{"arch": "regnet", "model": "image classifier", "dataset": "microscope photos of single blood and bone marrow cells", "train_examples": 194171, "image_size": 48, "crop_scale_min": 1, "horizontal_flip": true, "translate": 0.06, "color_jitter": 0.2, "targets": ["cell type"], "num_classes": 17, "norm": "batchnorm", "hidden_act": "prelu", "channel_attention": "se", "drop_path": 0.2, "depths": [4, 9, 4], "kernel_size": 3, "stem": "deep", "widths": [80, 112, 176], "mixing": "mixup", "label_smoothing": 0.2, "loss": "cross_entropy", "init": "torch_default", "residual_init": "none", "optimizer": "soap", "beta2": 0.99, "learning_rate": 0.0044, "beta1": 0.95, "shampoo_beta": 0.99, "eps": 1e-08, "precondition_frequency": 50, "max_precond_dim": 1536, "merge_dims": false, "one_sided": false, "adamw_lr_other_params": 0.0013, "ema_decay": 0.999, "max_steps": 6200, "batch_size": 512, "epochs": 16.3, "lr_schedule": "constant", "warmup_steps": 1240, "weight_decay": 0.1, "adamw_weight_decay_other_params": 0.05}
Rows from block 4, named by matrix and row number. Each number is 128 + 32 x the weight over its row's rms, rounded and kept within 0 to 255. All counts start at 0. Numbers have three digits each. After the name is the row's rms in percent of the matrix's.
# convs1: 3x3 conv, stride 2 (model.blocks.4.convs.1.weight, 112x112x3x3), inputs 85-89, a 3x3 kernel for each
convs1.0 101:090122157089095192173156078099112121147105133084118089143151120162105150088067122133172112134117096125139051131151145109131140102096102
convs1.1 104:114157144131178123190209113117119068129140176084159105104148096131086128130095177153144105147145102135082157187103127192104109175140106
convs1.2 093:137170131169134078136140094098139110189122118142093125117151107160119139148078145109102077075207160138129110100110122029118145087135150
convs1.3 099:159138128220105023146116122174208125180078167168176141165164122177115164195163105169130120173124129152227148122163115141153094093174179
convs1.4 096:113063079130153161104158143131125164108049092135083095088162113151147118103137146139152140155111156156150124142103102119147122135125091
convs1.5 102:094136113111176073087184144097161133102101144148098091101173118111168123193140083122098124119115133141078152211146127205116082115074149
convs1.6 101:101136092150148110165099095086189197092097151124124097129151099160106167163168156143115102173126151122107154131214067155166171148141015
convs1.7 102:090095099078088146080125105124102136094097096104097087106137203118158148102127102151176146125090133111055114138118158116096116112161116
convs1.8 101:075120109116184182105103136071131159142136103123158129090112087108096126120165129121104141167107097124124122092155114117110105127075085
convs1.9 104:138136141104133213129142148075082144143115096093056115068161154134105185114119136109090173120176152137108131143104119181117120079050156
convs1.10 103:073145134150096178126175151138093117158114122103112145096086127179106116135074169117056103138149126121080130052143089142152100160135091
convs1.11 097:116136115085124144125125175148122170154141132154148182120161127141141176026148116119109131123126166121154130173115144141072097095149158
convs1.12 099:143176141119149110131138074109111099089139090147144169091112121106083085096159097121132141133121132161179159080089173151140095072130151
convs1.13 095:167146099101161144138111111139135172132139114152134096124130128163087127084116143116160089181081130132152083114142097155121141092154134
convs1.14 102:157138122126053143160132127142118167105059104168127092143190159071119145165139156094182182128060174121128146179124156130100110134153153
convs1.15 096:173118181073084122105163126151105117128119050151129086106110197108159148183094136121114108137126165105217143151137132110115150123171094
convs1.16 101:105080172048161152117134191172119113108112091092133141152127089056164143128094132111154170165121159131105135102106135116064113155121194
convs1.17 105:109023158087092127092125130109149166101145163077164146089110087064096137157140146080100094153133188107142074086099157084117155137169071
convs1.18 102:167104110157121102195062119094106123197118122110148180161106123126115170130059139159198095113120142150130122124078149129154126142142131
convs1.19 111:179143180131059172151078081149120138095095088083111062084107173162106149132147086095113082129147096159162180163172120097134190093075097
convs1.20 096:170129088190113124185105150092141170175145147113088094121100126119134072137103099132145145132129148186184110112068146080100128123107155
convs1.21 102:153127043107147079128146048129114126094135090176110073118140117098183147135144194180161090204128131116167151134110110141193138143140141
convs1.22 095:151126119147116128135107145094104231146091150170141104172141134139146084096147157136065179099108127137121141176158151128103097122115158
convs1.23 102:145120131119141119107160102139137132160153114112120102165141142112164122077118119117114191129122093158142106096154191118084104126143094
convs1.24 095:184189118150091085150122124141111149144112170097131126175223165138115176217148096232104115185118119106117086156139177156179128183149129
convs1.25 097:163139116126136077101117086083132094104100103110125125124091121163107091091149140178101093130122075098054126126148087079093176111116144
convs1.26 096:161118088073126175143123163155132108097139145121094166085070145174184065146103097085112160083081181136108124111121119130079123175117166
convs1.27 100:096145099095138116145122129074139130124112085084122111119118104092132154098113128105170087143139102133113124155051151165129149141133183
convs1.28 103:157131128157138128131145180116155091125091183123112132144149125169129156148134074128124150109179151121129204086140152116119161113079099
convs1.29 103:113141145142139232123088131104094123079123119138110081143086118120158109179156116143119116128090112122076152168092141162161081165139098
convs1.30 098:141159081152073117115144089137138125098152162133069121152114127131077107116149136119150180119131160154136064082148132162143111127116097
convs1.31 102:120145128157160156134104127145136099151142137079083084133138127117107115112091112098100118107129106171161101150123114067078178130080123
convs1.32 102:137146098091112098154132187115169197121118112113129126113129194141165082114103089081180136119088161166144144156067101091130125131117062
convs1.33 096:146113094075123112121137113131158089101152087221214125133133122121138172152133153131185051150056096160112131074105153105192117151124132
convs1.34 104:071158118089089130199164093072126148175090160081164180122118127103184129115075099128162115166115128052142127168121132155093187133084120
convs1.35 106:110124149106105147088146113091085126134122124108105134200109140170069102159138121119139157076113141125130117118118061138115147141094145
convs1.36 102:128056039144171113186116071152141160142130084134145113173126143090104099134069127114160119152130193131090110110066140105114168056134133
convs1.37 094:086171112123081150131125099086057063109150108134156094191115112115136181127150093135130135138067144127137130104132136104109114143114087
convs1.38 106:189178075120122078151119094119123135062036182162118179140124131161121100119115158132136130104136142128118114095151164119135130186198074
convs1.39 103:100139081098163111061089123135109134139112096114189126100100187140128142161068181131196164144111176142099090166098132178132080111062134
convs1.40 094:192099091100151146124138092152118129102132134158151127191102147133125166180225165109103165144117091102104122141142089152128105123096120
convs1.41 105:126144086124067088088166174147080128172077122160158097177162123142138127074097132102097152142095213135119062178118105142187066117142103
convs1.42 096:152170162117125131066144138069129101164153174126175180142136112104125158126079132107167140180152150134078121251181199125071104121096113
convs1.43 093:139120169112123173087143159103162158143078136114083110140108121159134128159134178146125114170101172134112150199122132105130075084061104
convs1.44 097:163123144150156135121149119157136107136179144020103199135083137107174135131112095078204141114195147091156134103090097112126122109085142
convs1.45 100:152102147148155085144086118135146159127118170089144117157109070152126123062163141133121078154105139130125150085166127098139137147084176
convs1.46 096:179046119151091150135090137139117156102126150156094136105133071054100129121091065170100096112109119194097137093108098124093117093107134
convs1.47 101:112117098117073107177143110166111115124178101171061110184168099154107072163171065069113147195133176153098108110162156121116146179165160
convs1.48 093:110091096126184129104091099126087171148108133171137109120135133109131180147140151137125155180113139139216218144083152087126136114124117
convs1.49 101:100094180127196103158136102137191138120093101123205167167093151131150162050105145130162158165125132199137214124180098125174125094136130
convs1.50 107:139180143166110074167210146153178186170095177067175133104165146153147120088176143163122142164147156139156136116081133162072099167108107
convs1.51 109:139125079141179150118080094117088138122139146170076110129137122103087092127097140172070100141132066137105142111142119180127135124097173
convs1.52 091:137150134145127073091120163107115133109094112092099100161073129159148140135110087137153146146188124112133130110101132118107111044124062
convs1.53 107:149120141132131122138166126103119108150072063122130149101135159091123055122075129108088124101108135196042123192108109149173094152136075
convs1.54 104:168174152134173110097144110133104062178120104168165162172131116174116136152124118075136135106144152141127102072138187112141054102123129
convs1.55 096:117112103162109087170098082054140149086097131170108065121121113184149113159150142184100128118119118158183133132118116107117136139155158
convs1.56 097:112160175165104181121067081113148073124087108112105161107146135152125120137158146176105143147162134128141068173168131152140129110123099
convs1.57 093:118153195091085208085140187080122117081126114110119138131113078180138067129148124153113075140101130102098059125122109131158167124076172
convs1.58 107:172148099125127104104121155160127079144120091099131143148110107153139143101114105117099114110099196118112093092140101111132138077061114
convs1.59 103:180085097121110179111156186103108126154124102150124137132095103120174064171120083094128185138152066097162108116102154096108110126138150
convs1.60 100:135106129190138162111136144147101139140144151133147068133134163120113107074100128110154112163108110135177120126088068131123145181177154
convs1.61 099:140109138131105115084133129123120149134185110116112134104151140147141177052122103095135153156176087034135070171109112127103148128189115
convs1.62 102:194123084131100118131065149108115108101105064140088137144107087077106119146143145142079107177081131155138130128122124128134197116122187
convs1.63 094:166090128145131078104136099126153167148111142166114110163141151153159178157166119192138111132085096135191184185133112131115085136067106
convs1.64 111:133106179127128114133084111080147171141160114136183074099155123079089143187115102102126096096109140131156088155157136102133126144105152
convs1.65 104:161132136158132141138088130178146113169140090070146121112120157077119130118107146153078148123084162138125099146156119143130127052077211
convs1.66 102:108143163093133137116171180167113129088134109083129119153169089110094108103091137106112119155107142214162109151061090141107139161175202
convs1.67 104:112139177121155136128127109149139168185137111125135150154195105134092134152160133123154157163186123076136122130140146122175162110128152
convs1.68 101:135120091124163094093110130156111081183113111155090152139067146092085139087146121173092180148114074173097173126114114074153118131122076
convs1.69 104:088087106128145137060091065200082079188121136125154123118101109071122117114135138129187092143155118056092136112144103082127065130080135
convs1.70 097:156111125110087134101089170114080112100114167181125120177155104104154151133148107119080078170109156106124081146105126073065093170120179
convs1.71 100:156139126128080139135163132102117112132106121151088106160176114101128138126066138070115119112093080129109135192164139157142124148113148
convs1.72 092:160125200127169077166082063108050077089138097152155098130096127096114134098141087080183153157075167127095097136155123173161185162175179
convs1.73 097:153158115144084139098162119100111153110159111133158145130130114225126102113144157148125098177079111102142159126149125124080255147161159
convs1.74 092:146146121109115064111085099093190154120168169180093084116122176111126143057109148138122133130074146154145177128131142117139152157132106
convs1.75 102:164183159156099128106156142130109201145163151128169127091137113150182120132094164110108127074135128121074144124089144096103164111098177
convs1.76 107:120105117155097117105129070093092103183039097098188145176168144090104141109096165139131123096113135124105111166109135096131110130078102
convs1.77 100:101083105131143075117094113086133098152093110166198120135181068175128138126093124137059131148094086164121171129101133194204126167140095
convs1.78 094:128076081122143154178133122147125155161122056154141103128120164065163162105110116164126122166094154165179130156137143163120158170146171
convs1.79 098:127123126150084104100134129124153179142100100158129099121105107102122203147081142145122080160075132134126115166112106115125070076070172
convs1.80 102:102156138145106135108165133126119142107050076151098125094106133175119082208137098110147167142123102126214098144117141158185082140164129
convs1.81 093:203121133148085186212121133094180118113108106139102088089114085151146080178130133133085080133140131155068123096175163149149113112165100
convs1.82 109:120134117132139105127132103146093081111124098112119133138083093199097056135111190184133088172107049127109151158132143149103084165131150
convs1.83 100:126125173087138108123112177121178146150187154143129119130133126168130086176187170080083172135068170176138158078111082105136124127165161
convs1.84 100:102096142142140156189097084083091128060135104139082099091150109143117088127107144125164126102141138159115093134137161130126137137079113
convs1.85 092:163155186150130135179170144140131119146087087158088094157129116127130134140078139130098094132122166133154073132164078082187109120143082
convs1.86 099:147115142098114216218152087098088169141094039143106107107138098088142164170125102098130126172127122143159123109089075114188074168139156
convs1.87 099:082141198195145156142092165112115151151138089152098166100097114115118151153169179144122158084107075146110112095151156091087197086142126
convs1.88 100:145095123138153086139164155145156146153163123141102119104100129146112111132124078098104069108110132139142139154128087081096205127137194
convs1.89 101:127085106096121176093127219133085099114119138095132138144113098113123118063140095128171145110153116144118048095178173105136085122080094
convs1.90 097:142145146093141107147165099142124177108099148115064099169128093123143112116115123133135166099124119064100100203138108092152120179124066
convs1.91 100:199122129103088121110110182106151178082109128133049152090094088116123131105147136118145113124126122115180143130107154151146147160100151
convs1.92 100:157152127122130130153072154102138109111175113119097105141169095146135165104084106129091172174092074212165142142152158130093080132125136
convs1.93 099:112163119094062170129042164091100128168184130101114137143132135138156173116130150079168186075121129139073133106186150084138112110105080
convs1.94 098:137145161134133123123139138115162165164091118135178106085163114164084160128147131103107065159170077167080061114114146175146192201248159
convs1.95 099:077111137133072087102167119129119124130126121179132116126132185082144118120108083187087120152089145104108163082118085122153095109110115
convs1.96 100:125117138094158154123128137114178162096075221148124140146104093088055167185162124078149082175117125135098125111090079115099069135110122
convs1.97 103:132140106089143123120125141120172120125139145116115112154094125173097150111136127166161095103080130165102155054167123165063056114080164
convs1.98 101:191088155178124186130114128134177137078079102152148140191080125178148094145074154149114123213172085108153132120159121179078185175165123
convs1.99 102:134078109127162112072125146109131134106119146116127157109160139173103120133134072114137084087196091163076185106157152129149158078140156
convs1.100 098:084114162142148167131167152108121124140099144121084190145093127153168109142146112105169142116147077164099159128101167141094176117206177
convs1.101 114:117096122112135109123080116078105115047118145099156155139125107099169135138161147135105109097131175118161121138115164133130167084127171
convs1.102 102:095115139129121162140157191105131105100094113155117146091089116134129180048118133160179142157127143102078107178133119144116077114138097
convs1.103 097:205129135226093127148112087088151156113140117124114101160188155143146135155107091080096122121126068149166175080126117088115185138185217
convs1.104 100:091111147107144085098047154101135141106107111143096086135119093143149155108201049180076157154170112116127086162139155139093188103092130
convs1.105 103:120116121108113100073125158112090134103155118118157161136088143109094123010097126117168153143124113120106080131137126119129155109115151
convs1.106 100:207110105136106186113137132130145157093150205166105130166118150155090143157126077160155112186162072152134132154100130108103137125149141
convs1.107 097:125093149101139107138178123149118110116149126180081114135085142137138079160129107107077097116142121164129099181171145172084173173122145
convs1.108 096:161113152081163109114087132082151214177023141168137079175157134175136133145117231129122074132123085118098126107091071144139122134117131
convs1.109 095:108140119130117106111108126166085162158149082173193119115120093106129146088131121142194109102076080137097125139119128076118085133077109
convs1.110 093:141113105111103070100122051176174140180162174104104099166185083177082163116119066123130129178147161172125144147138188161124121137153128
convs1.111 098:093109136119149147078130189134103142083124103120128157092103138064120109072117078076107100118167103085110053105087118109124119168088200