A small image classifier, trained from scratch.
Model: 2.91M parameters, 48-pixel images, arch regnet, norm batchnorm, activation prelu, depths [4, 9, 4], widths [80, 112, 176].
Training: soap at rate 0.0044, 6200 steps, batches of 512.
Data: trained on microscope photos of single blood and bone marrow cells, 194171 training examples, 16.3 epochs.
Rows from block 10 of a small image classifier, named by matrix and row number. Rows with one number belong to one channel. Each number is 128 + 24 x the weight over its row's rms, rounded and kept within 0 to 255. All counts start at 0. Numbers have three digits each.
After each channel's rows are labels from the 100 images, of 14848, where the channel reaches its highest value: "responds to" is what is common among them. Only what is clearly more common there than usual is listed. The data: microscope photos of single blood and bone marrow cells. In brackets: how many of the 100, against the usual share in percent.
# convs1: 3x3 conv (model.blocks.10.convs.1.weight, 112x112x3x3, each kernel summed), inputs 0-55
# convs2: expand pointwise conv (model.blocks.10.convs.2.weight, 112x112x1x1, transposed), outputs 0-55

convs1.42:122116097094127136147105108158154122130131138149180135092136163136146132141129119109155133140129129159140105152134120087152127153142117159138117086099095118190118163164
convs2.42:144114080151123120168139175125114082125115109115141091124140094093109138061098163101109117130153097179130146124124125126144140156131120114129122076110126118161163149109
responds to: cell type: lymphocyte (85 vs 15.2)

convs1.11:138107145117129142169146135121143153129125102154124163103118115121120139100105118164140112109094131141131141123123129146173106084084104148108152102093139106140141127114
convs2.11:136108093118096083081112116157139114115128093092149185128135152107126112095107135124153117117156139153136099144140119132131088066118105139116085101115146123103162134154
responds to: cell type: erythroblast (33 vs 14.3)

convs1.109:111128132107130113118114092135077156133080119165159144133130133093138085101132142139146148087118128146136081131139128117163103095123140135099165123161167150109143117139
convs2.109:090117144121146164125111134128131106146097095144158117134120093098167131091150169121149151129101120115165134149092123088125131132137126126145113150106082161168146127102
responds to: cell type: artefact (77 vs 9.8)

convs1.74:164116133125115155133145135148125102159094164165109112092154137116161112174091093148146093087111151131122137141100112126128144164132157080107104147182141137119150129107
convs2.74:144125151149151098163148103168126131126124158136144145125138137119138152121129162149128144157142164104116190153156143112148119103131135135139140132121158139117101108091
responds to: cell type: segmented neutrophil (40 vs 20); cell type: band neutrophil (29 vs 5.6)

convs1.61:164105134109118158187124105112161126130135068156113134184141113086137152160109107112105099095147179113132105103126142148138110118087131124084120131143096137131143167173
convs2.61:131124117145105103091102113153169160151181110134117088124116149111156151126180115131149115094061120132112142150099146168116097114111115126155100129101098113155121131107
responds to: smear: peripheral blood (76 vs 16.2); cell type: myeloblast (75 vs 1.9)

convs1.43:138146206146136121105123106132184100120143116110140137100209122114106141148131123107112107122127142081133120142109118133147113103119080128129111116098128169111129082144
convs2.43:124108103115099110131119163118110130091120119134128137122103130116106153143180109205105127096133143160127192125106124120120112106141112122127125097140112110106127159156
responds to: cell type: erythroblast (99 vs 14.3)

convs1.41:095130096105146119136084129169103107134138137163106080117120123129087140142083147081188118104106127121119115137122125151143188114053143125142103128083151114088119143127
convs2.41:144178141116099123176134133123144181166120156109173159147142092100158133149155172118098114123131118119112113118128194071119140137115144135140101108173163120131102142131
responds to: cell type: proerythroblast (38 vs 1.5)

convs1.69:156135138134107127129115136159166092130109146134077131170099131123185172098120151176159082132109153127155145134140094124115073117107091084138130130134152091176170154135
convs2.69:122146119114097079133154132151130120145137104107121147118112146115160122102089149126184126136122152134111105111082166158157153133132134127124164144068113165098106121107
responds to: smear: peripheral blood (84 vs 16.2); cell type: lymphocyte (54 vs 15.2); cell type: myeloblast (46 vs 1.9)

convs1.100:142120154121163148096125115179116152160097150120135135092149133136143109170124119140150131140126162103119132141115173183103138136136099169114117128078149101133071108158
convs2.100:123163147147106159131086075133140137130089101121189126091164128148148147119086144125138143145122160110119141154131112123138110146135129117111143143118120115123142111100
responds to: cell type: blast (39 vs 6.1); cell type: promyelocyte (26 vs 6.4)

convs1.5:127167145068117143133054148119105120130138116120120126134141148154155083111125133087143122124131136143081071123157117153129120134115122134129118202126109153145124142131
convs2.5:093111110169139075133127143200138098147126109137114061136085107104150135144125104126109143142153119114081061127119100153143148117153136162136104137122107130077145117162
responds to: cell type: metamyelocyte (40 vs 2); cell type: band neutrophil (35 vs 5.6)

convs1.30:111133145115091157106148100129115123163140115119138153148165104101130128112131120148137138138144148134106140136138114148090111129137119128147153220128108120121132129138
convs2.30:111131108089111112119132120145135143122115106169127104097128144157105161157136075107156135136110141101109113139129135115100096103147114178126086142128121147134131098161
responds to: cell type: band neutrophil (77 vs 5.6)

convs1.37:095101111112171134087143152099130132142097115157182101149137146122123121126140120122095109106124144148108126121103124148126114130121134128116130113130155156124128150124
convs2.37:124087139118101127173129182106157125100137119106102130220120123119161111112097177140115121165130116125133166141122108132169163145179108122139115096128101166151160164135
responds to: cell type: lymphocyte (49 vs 15.2)

convs1.0:160110146098114112147138106129146106181144115142097131134100123096085109119111129142138144140142093089118099168116121118076134131143098131139147132131130132100103126175
convs2.0:121143115177151136136186098107092168119166158103126180137112108143127149144088109151135131101131166097111158111111167133147160114163113126147136153130111131118078126117
responds to: cell type: eosinophil (98 vs 4.2)

convs1.36:103111163121175128125117128138119137147105146124137160098110129094132109133143089104105196099083135153084129125133156112140134129131135134104186138137114151082147127117
convs2.36:158124163078182146120130099113091143101108084102132155127128125186109139083160114092133145162103144106124123125113153132137113172148150145165112114142123142144114134141
responds to: cell type: artefact (85 vs 9.8)

convs1.39:110117091131146157125127107171088163100179101118130140117098127076124173116123109113174166135128110135119160130137144101133173173179138117136143129096144117130144123111
convs2.39:125125136138142122132157153130109122133123137114113079161168115121109172103140140149122122147166081132125146109117110147115122122143141118146077115161203093158141122101
responds to: smear: peripheral blood (100 vs 16.2); cell type: lymphocyte (98 vs 15.2)

convs1.14:114131166122146097138144118118150131108122129125130123113145154141124127113161155098125107126134118101139067137135112162147122117094142152109138120118123067091120066142
convs2.14:080095166160118133108104153108106152116150118120170171137127123117079138139088149115104131086132138140148113168115129139151096098133119136115169091147166148140152116157
responds to: cell type: lymphocyte (55 vs 15.2)

convs1.26:135096166109126165132162142142114129138145085101117119088107117172100138120112108139156145109145195156118163091113153155138111142118168141113129146130116137063124068118
convs2.26:097168124137100144091086130140167171139163133130144121099132144098131106091132108069130137096135143143100114146102128150110115156083120109129129145159103104123134103098
responds to: cell type: segmented neutrophil (47 vs 20)

convs1.108:172144088123123121114168112120146134104115098132118145142112132119125162119111116117126156133168186125129114138143126176169159097104117115120125122154083092161115110138
convs2.108:151115137179117111120124122130107136131151114175095120118103140064123092124137141137079136107139155133124154123148091147125112139139161099137128110122110123093130126114
responds to: cell type: myelocyte (51 vs 4); cell type: promyelocyte (25 vs 6.4)

convs1.111:145126117085126150099095084152115120123117141136085118126139171096136130129098126146153146130136116135135078124115127126138145122141095087122078132141118143130104131132
convs2.111:186174125137128145141158098127158088134139128119094112118108115104135133095123105165146140179125149110141138120127120161095145117100113142099136148143093153104130104167
responds to: cell type: erythroblast (94 vs 14.3)

convs1.54:130146167107115102124118166122130123128145124145162152167161140086089084122110109109134082135151110134130127156139133151134143149129125079117175134175169110184113115131
convs2.54:106075141131160130136145094139086143132156126115107110142097143126097085115074123114125108131115097072169138090172118136131117113101114156175125097145115094112111100123
responds to: cell type: segmented neutrophil (49 vs 20); cell type: artefact (30 vs 9.8)

convs1.20:136105115078172121098103131104104113117136123166121118128118158132146128138130098137125146115107143116096143120118138157092180133149125109160150128168066168118127096142
convs2.20:133127122149116131142067150146132122124161144121163124126108117149157171178141110119121107170124062100105132171143094153110156102150152162149158092137099144178117147149
responds to: cell type: monocyte (57 vs 3.4); smear: peripheral blood (52 vs 16.2); cell type: erythroblast (38 vs 14.3)

convs1.51:134123089125144143105132080158159106147103084138134134118151117139144117146090102104144138099123186141161142078100114118126095142124109107139129190109141145100125154171
convs2.51:104113110147119124124181108136141136125100095124111135128161127127115167138160111135151161132120122124094117111163102146118121149097143156116100127109145166136122110108
responds to: cell type: metamyelocyte (49 vs 2); smear: peripheral blood (47 vs 16.2)

convs1.110:123098098094136113100146142122119124148123128142148147084077119163077103143125123144114171078143129145101127134082117158122138139139146127135084136119162123149122142117
convs2.110:131122132117143118101164108114121127115134175108096060088076123143154166101088089148140085145175216136094113150121114141108132137082130137145138127154121123125126152103
responds to: cell type: eosinophil (94 vs 4.2); smear: peripheral blood (46 vs 16.2)

convs1.25:100158150125130115096096171157132110172123102134145125137136141123134111114135094136109121164099132111138096125134129126112127161124118073127153103160170169160123112103
convs2.25:129132140101134076125120128135112158155112104104151132151104128158110122106127124133119078158114106108157153116100104126165117113121128151138119111099068141152057133117
responds to: cell type: artefact (54 vs 9.8)

convs1.24:144113159125171128131125127073145105121088113120099112091185137143136094112085112158126170110097135131092143128132106136100128114104143114126152153149120152068139103140
convs2.24:137118153118119142118089119107149150115153104126134116124141068131117161134113099141124117072148113158129156167113129098164104086168123119117140080146131089165099151120
responds to: cell type: blast (26 vs 6.1)

convs1.23:099116160121092118164108148150116150085128090111159086104148114123130112117063120138138117100116136126123116135125142082135142141121122144097180138114107123136140130113
convs2.23:083129138132105084138163128132101118124093126144136092128156134125101091134076118135169123119126157132078111119170076107112117104094171110111133143156179129131151121120
responds to: smear: peripheral blood (49 vs 16.2); cell type: promyelocyte (39 vs 6.4)

convs1.35:161124114138151147128150134117115106153104158097147106130073115129140110141117068085144161129121142106122176160145156197107101137120124179139091092104133106159095089156
convs2.35:121120179097114135116140099154139097138107129136118110111148136163199139091108120106115115127085135093106099137135091124096102131103136150112088119123128141126112110138
responds to: cell type: band neutrophil (48 vs 5.6)

convs1.89:165137134118118150123121140127125099132129142139205135108157130138127120108142119116143166142113148135157104088099085106114161163138155066155114119103132153152098115132
convs2.89:177126103118130108140106162151169107139117138121110096150099124104101126112117093112111100083127115162082121099126134160160135152173098105142152102108090101134145158157
responds to: cell type: lymphocyte (34 vs 15.2)

convs1.76:135133110118143125125100151125094078154121134082137126160107143087145145099103140140157134146126100124161085157145155127138090150142145108086134133121133079144124111132
convs2.76:158131081137122127101135182111136125112137132106135140108130135169140119120120102139090144165164075125151149127126153129138150109099092150120119135111104144118155115193
responds to: cell type: band neutrophil (81 vs 5.6)

convs1.73:127194135131132131154162115142139118116106119166096132168112113102114121164081149142115099151159151148117092121151110142162159134097139131131145126148115103168102147135
convs2.73:153116120167136129108157130126125086139134152188139126140112107090145115085141122153112135108124109123131130098139129149099157115127116136098134137136138102131142156119
responds to: cell type: myelocyte (46 vs 4)

convs1.28:098121102115095151113112106127092119128140131181099175140097078155125121090115116126085107088163094125119167089141105106142124122135141141108132150149123112138134093129
convs2.28:088140168144120118138163128146163137095143097122169071108138130138155171110150141127085137155156119090154141182149115135150111134136087152089154103135124118130130106128
responds to: cell type: lymphocyte (72 vs 15.2)

convs1.8:137130109111136151142166172136155157147087173152174093119130141164105155154139093140096145110123125135125109126135105147179098118097143110105163142147158122080103134155
convs2.8:113138122094091143129099177110105126121118132123099135146121141112131112091084116127120119122106154095120143135105096111091135103114127114121124119100080150105141145100
responds to: smear: peripheral blood (36 vs 16.2)

convs1.80:125187152144106126153158117138119136086120120131075126124117146092118124138141161099149110127163119122097142124161105135147117108115137158135107145136159108087140130116
convs2.80:163095112168120130117109106096132124127114119170116095100154108080097118150129094139152114164121122152151093131146121115125116086105163113129126146125127124126125109113
responds to: cell type: myelocyte (34 vs 4); cell type: promyelocyte (31 vs 6.4)

convs1.12:144102104103028131112160143133150114131094149161150106152138161119168180124116140112157138140123137128124104126103109108135043119104131140114139126153112117116126122104
convs2.12:150137159133163126158120185121095134110129131134161144110138209138156126115148125144115123138117129123093106114094176122096125125127095133117169116111124125087188128141
responds to: smear: peripheral blood (100 vs 16.2); cell type: myeloblast (99 vs 1.9)

convs1.17:140132105125094104083141111097134047154141130148087143113169125113104094119100123144093149091134117120109090107087135116141170124171135129146121159116167144128122152107
convs2.17:197166094151158139115150109138126141095106143122097103135141119125148114102159162122117127126119191195084130122133094105102126110108167121118122129136131111143173114157
responds to: cell type: monocyte (27 vs 3.4); cell type: eosinophil (25 vs 4.2)

convs1.33:150078081103175107118143130129107126148146134162114106133088119061111128126109102150105105117132119129110122166136164120103157146154181156133113159127114151106102125132
convs2.33:126127133145144119089130124140129134141125145121108094119108090128124152129086096128113150108116186120131128122163085142106106092108163112101149154130116101151135107125
responds to: cell type: eosinophil (88 vs 4.2)

convs1.10:124092127151183086115148125094133144130136125155157123134113128106090126119163146126163147143121109138163127145118133119133168126126104082105185112133122131112054133120
convs2.10:123109141117126157131117165149110147127152132114115118108106125137146063090097091099116121081112146081135088104125139120171155110159109116141093135134095109103100144108
responds to: cell type: eosinophil (94 vs 4.2)

convs1.78:168110119092139113120176130172140107134106116155140108110100146134156123122092092122144136135151098115102097128148178138120113138136153162126107142150126115086103120121
convs2.78:122098114157097153113141129119141184144128097111101116130119125105151097130089155126178139144148171170125142143158126103178125078088172113142138136136094142145162125129
responds to: cell type: eosinophil (71 vs 4.2)

convs1.46:145131149125127116109086133103112127127138123149166052107122183071146096156113126122138070125125114100127134123153108090124116148097129142113101105129112146139107115092
convs2.46:135155153141141150108160068160134103101121127130119128097135098142103132114170119105102111095107126166121104158185129139123093141121124158110133118111084123138139088151
responds to: cell type: metamyelocyte (49 vs 2); cell type: band neutrophil (35 vs 5.6)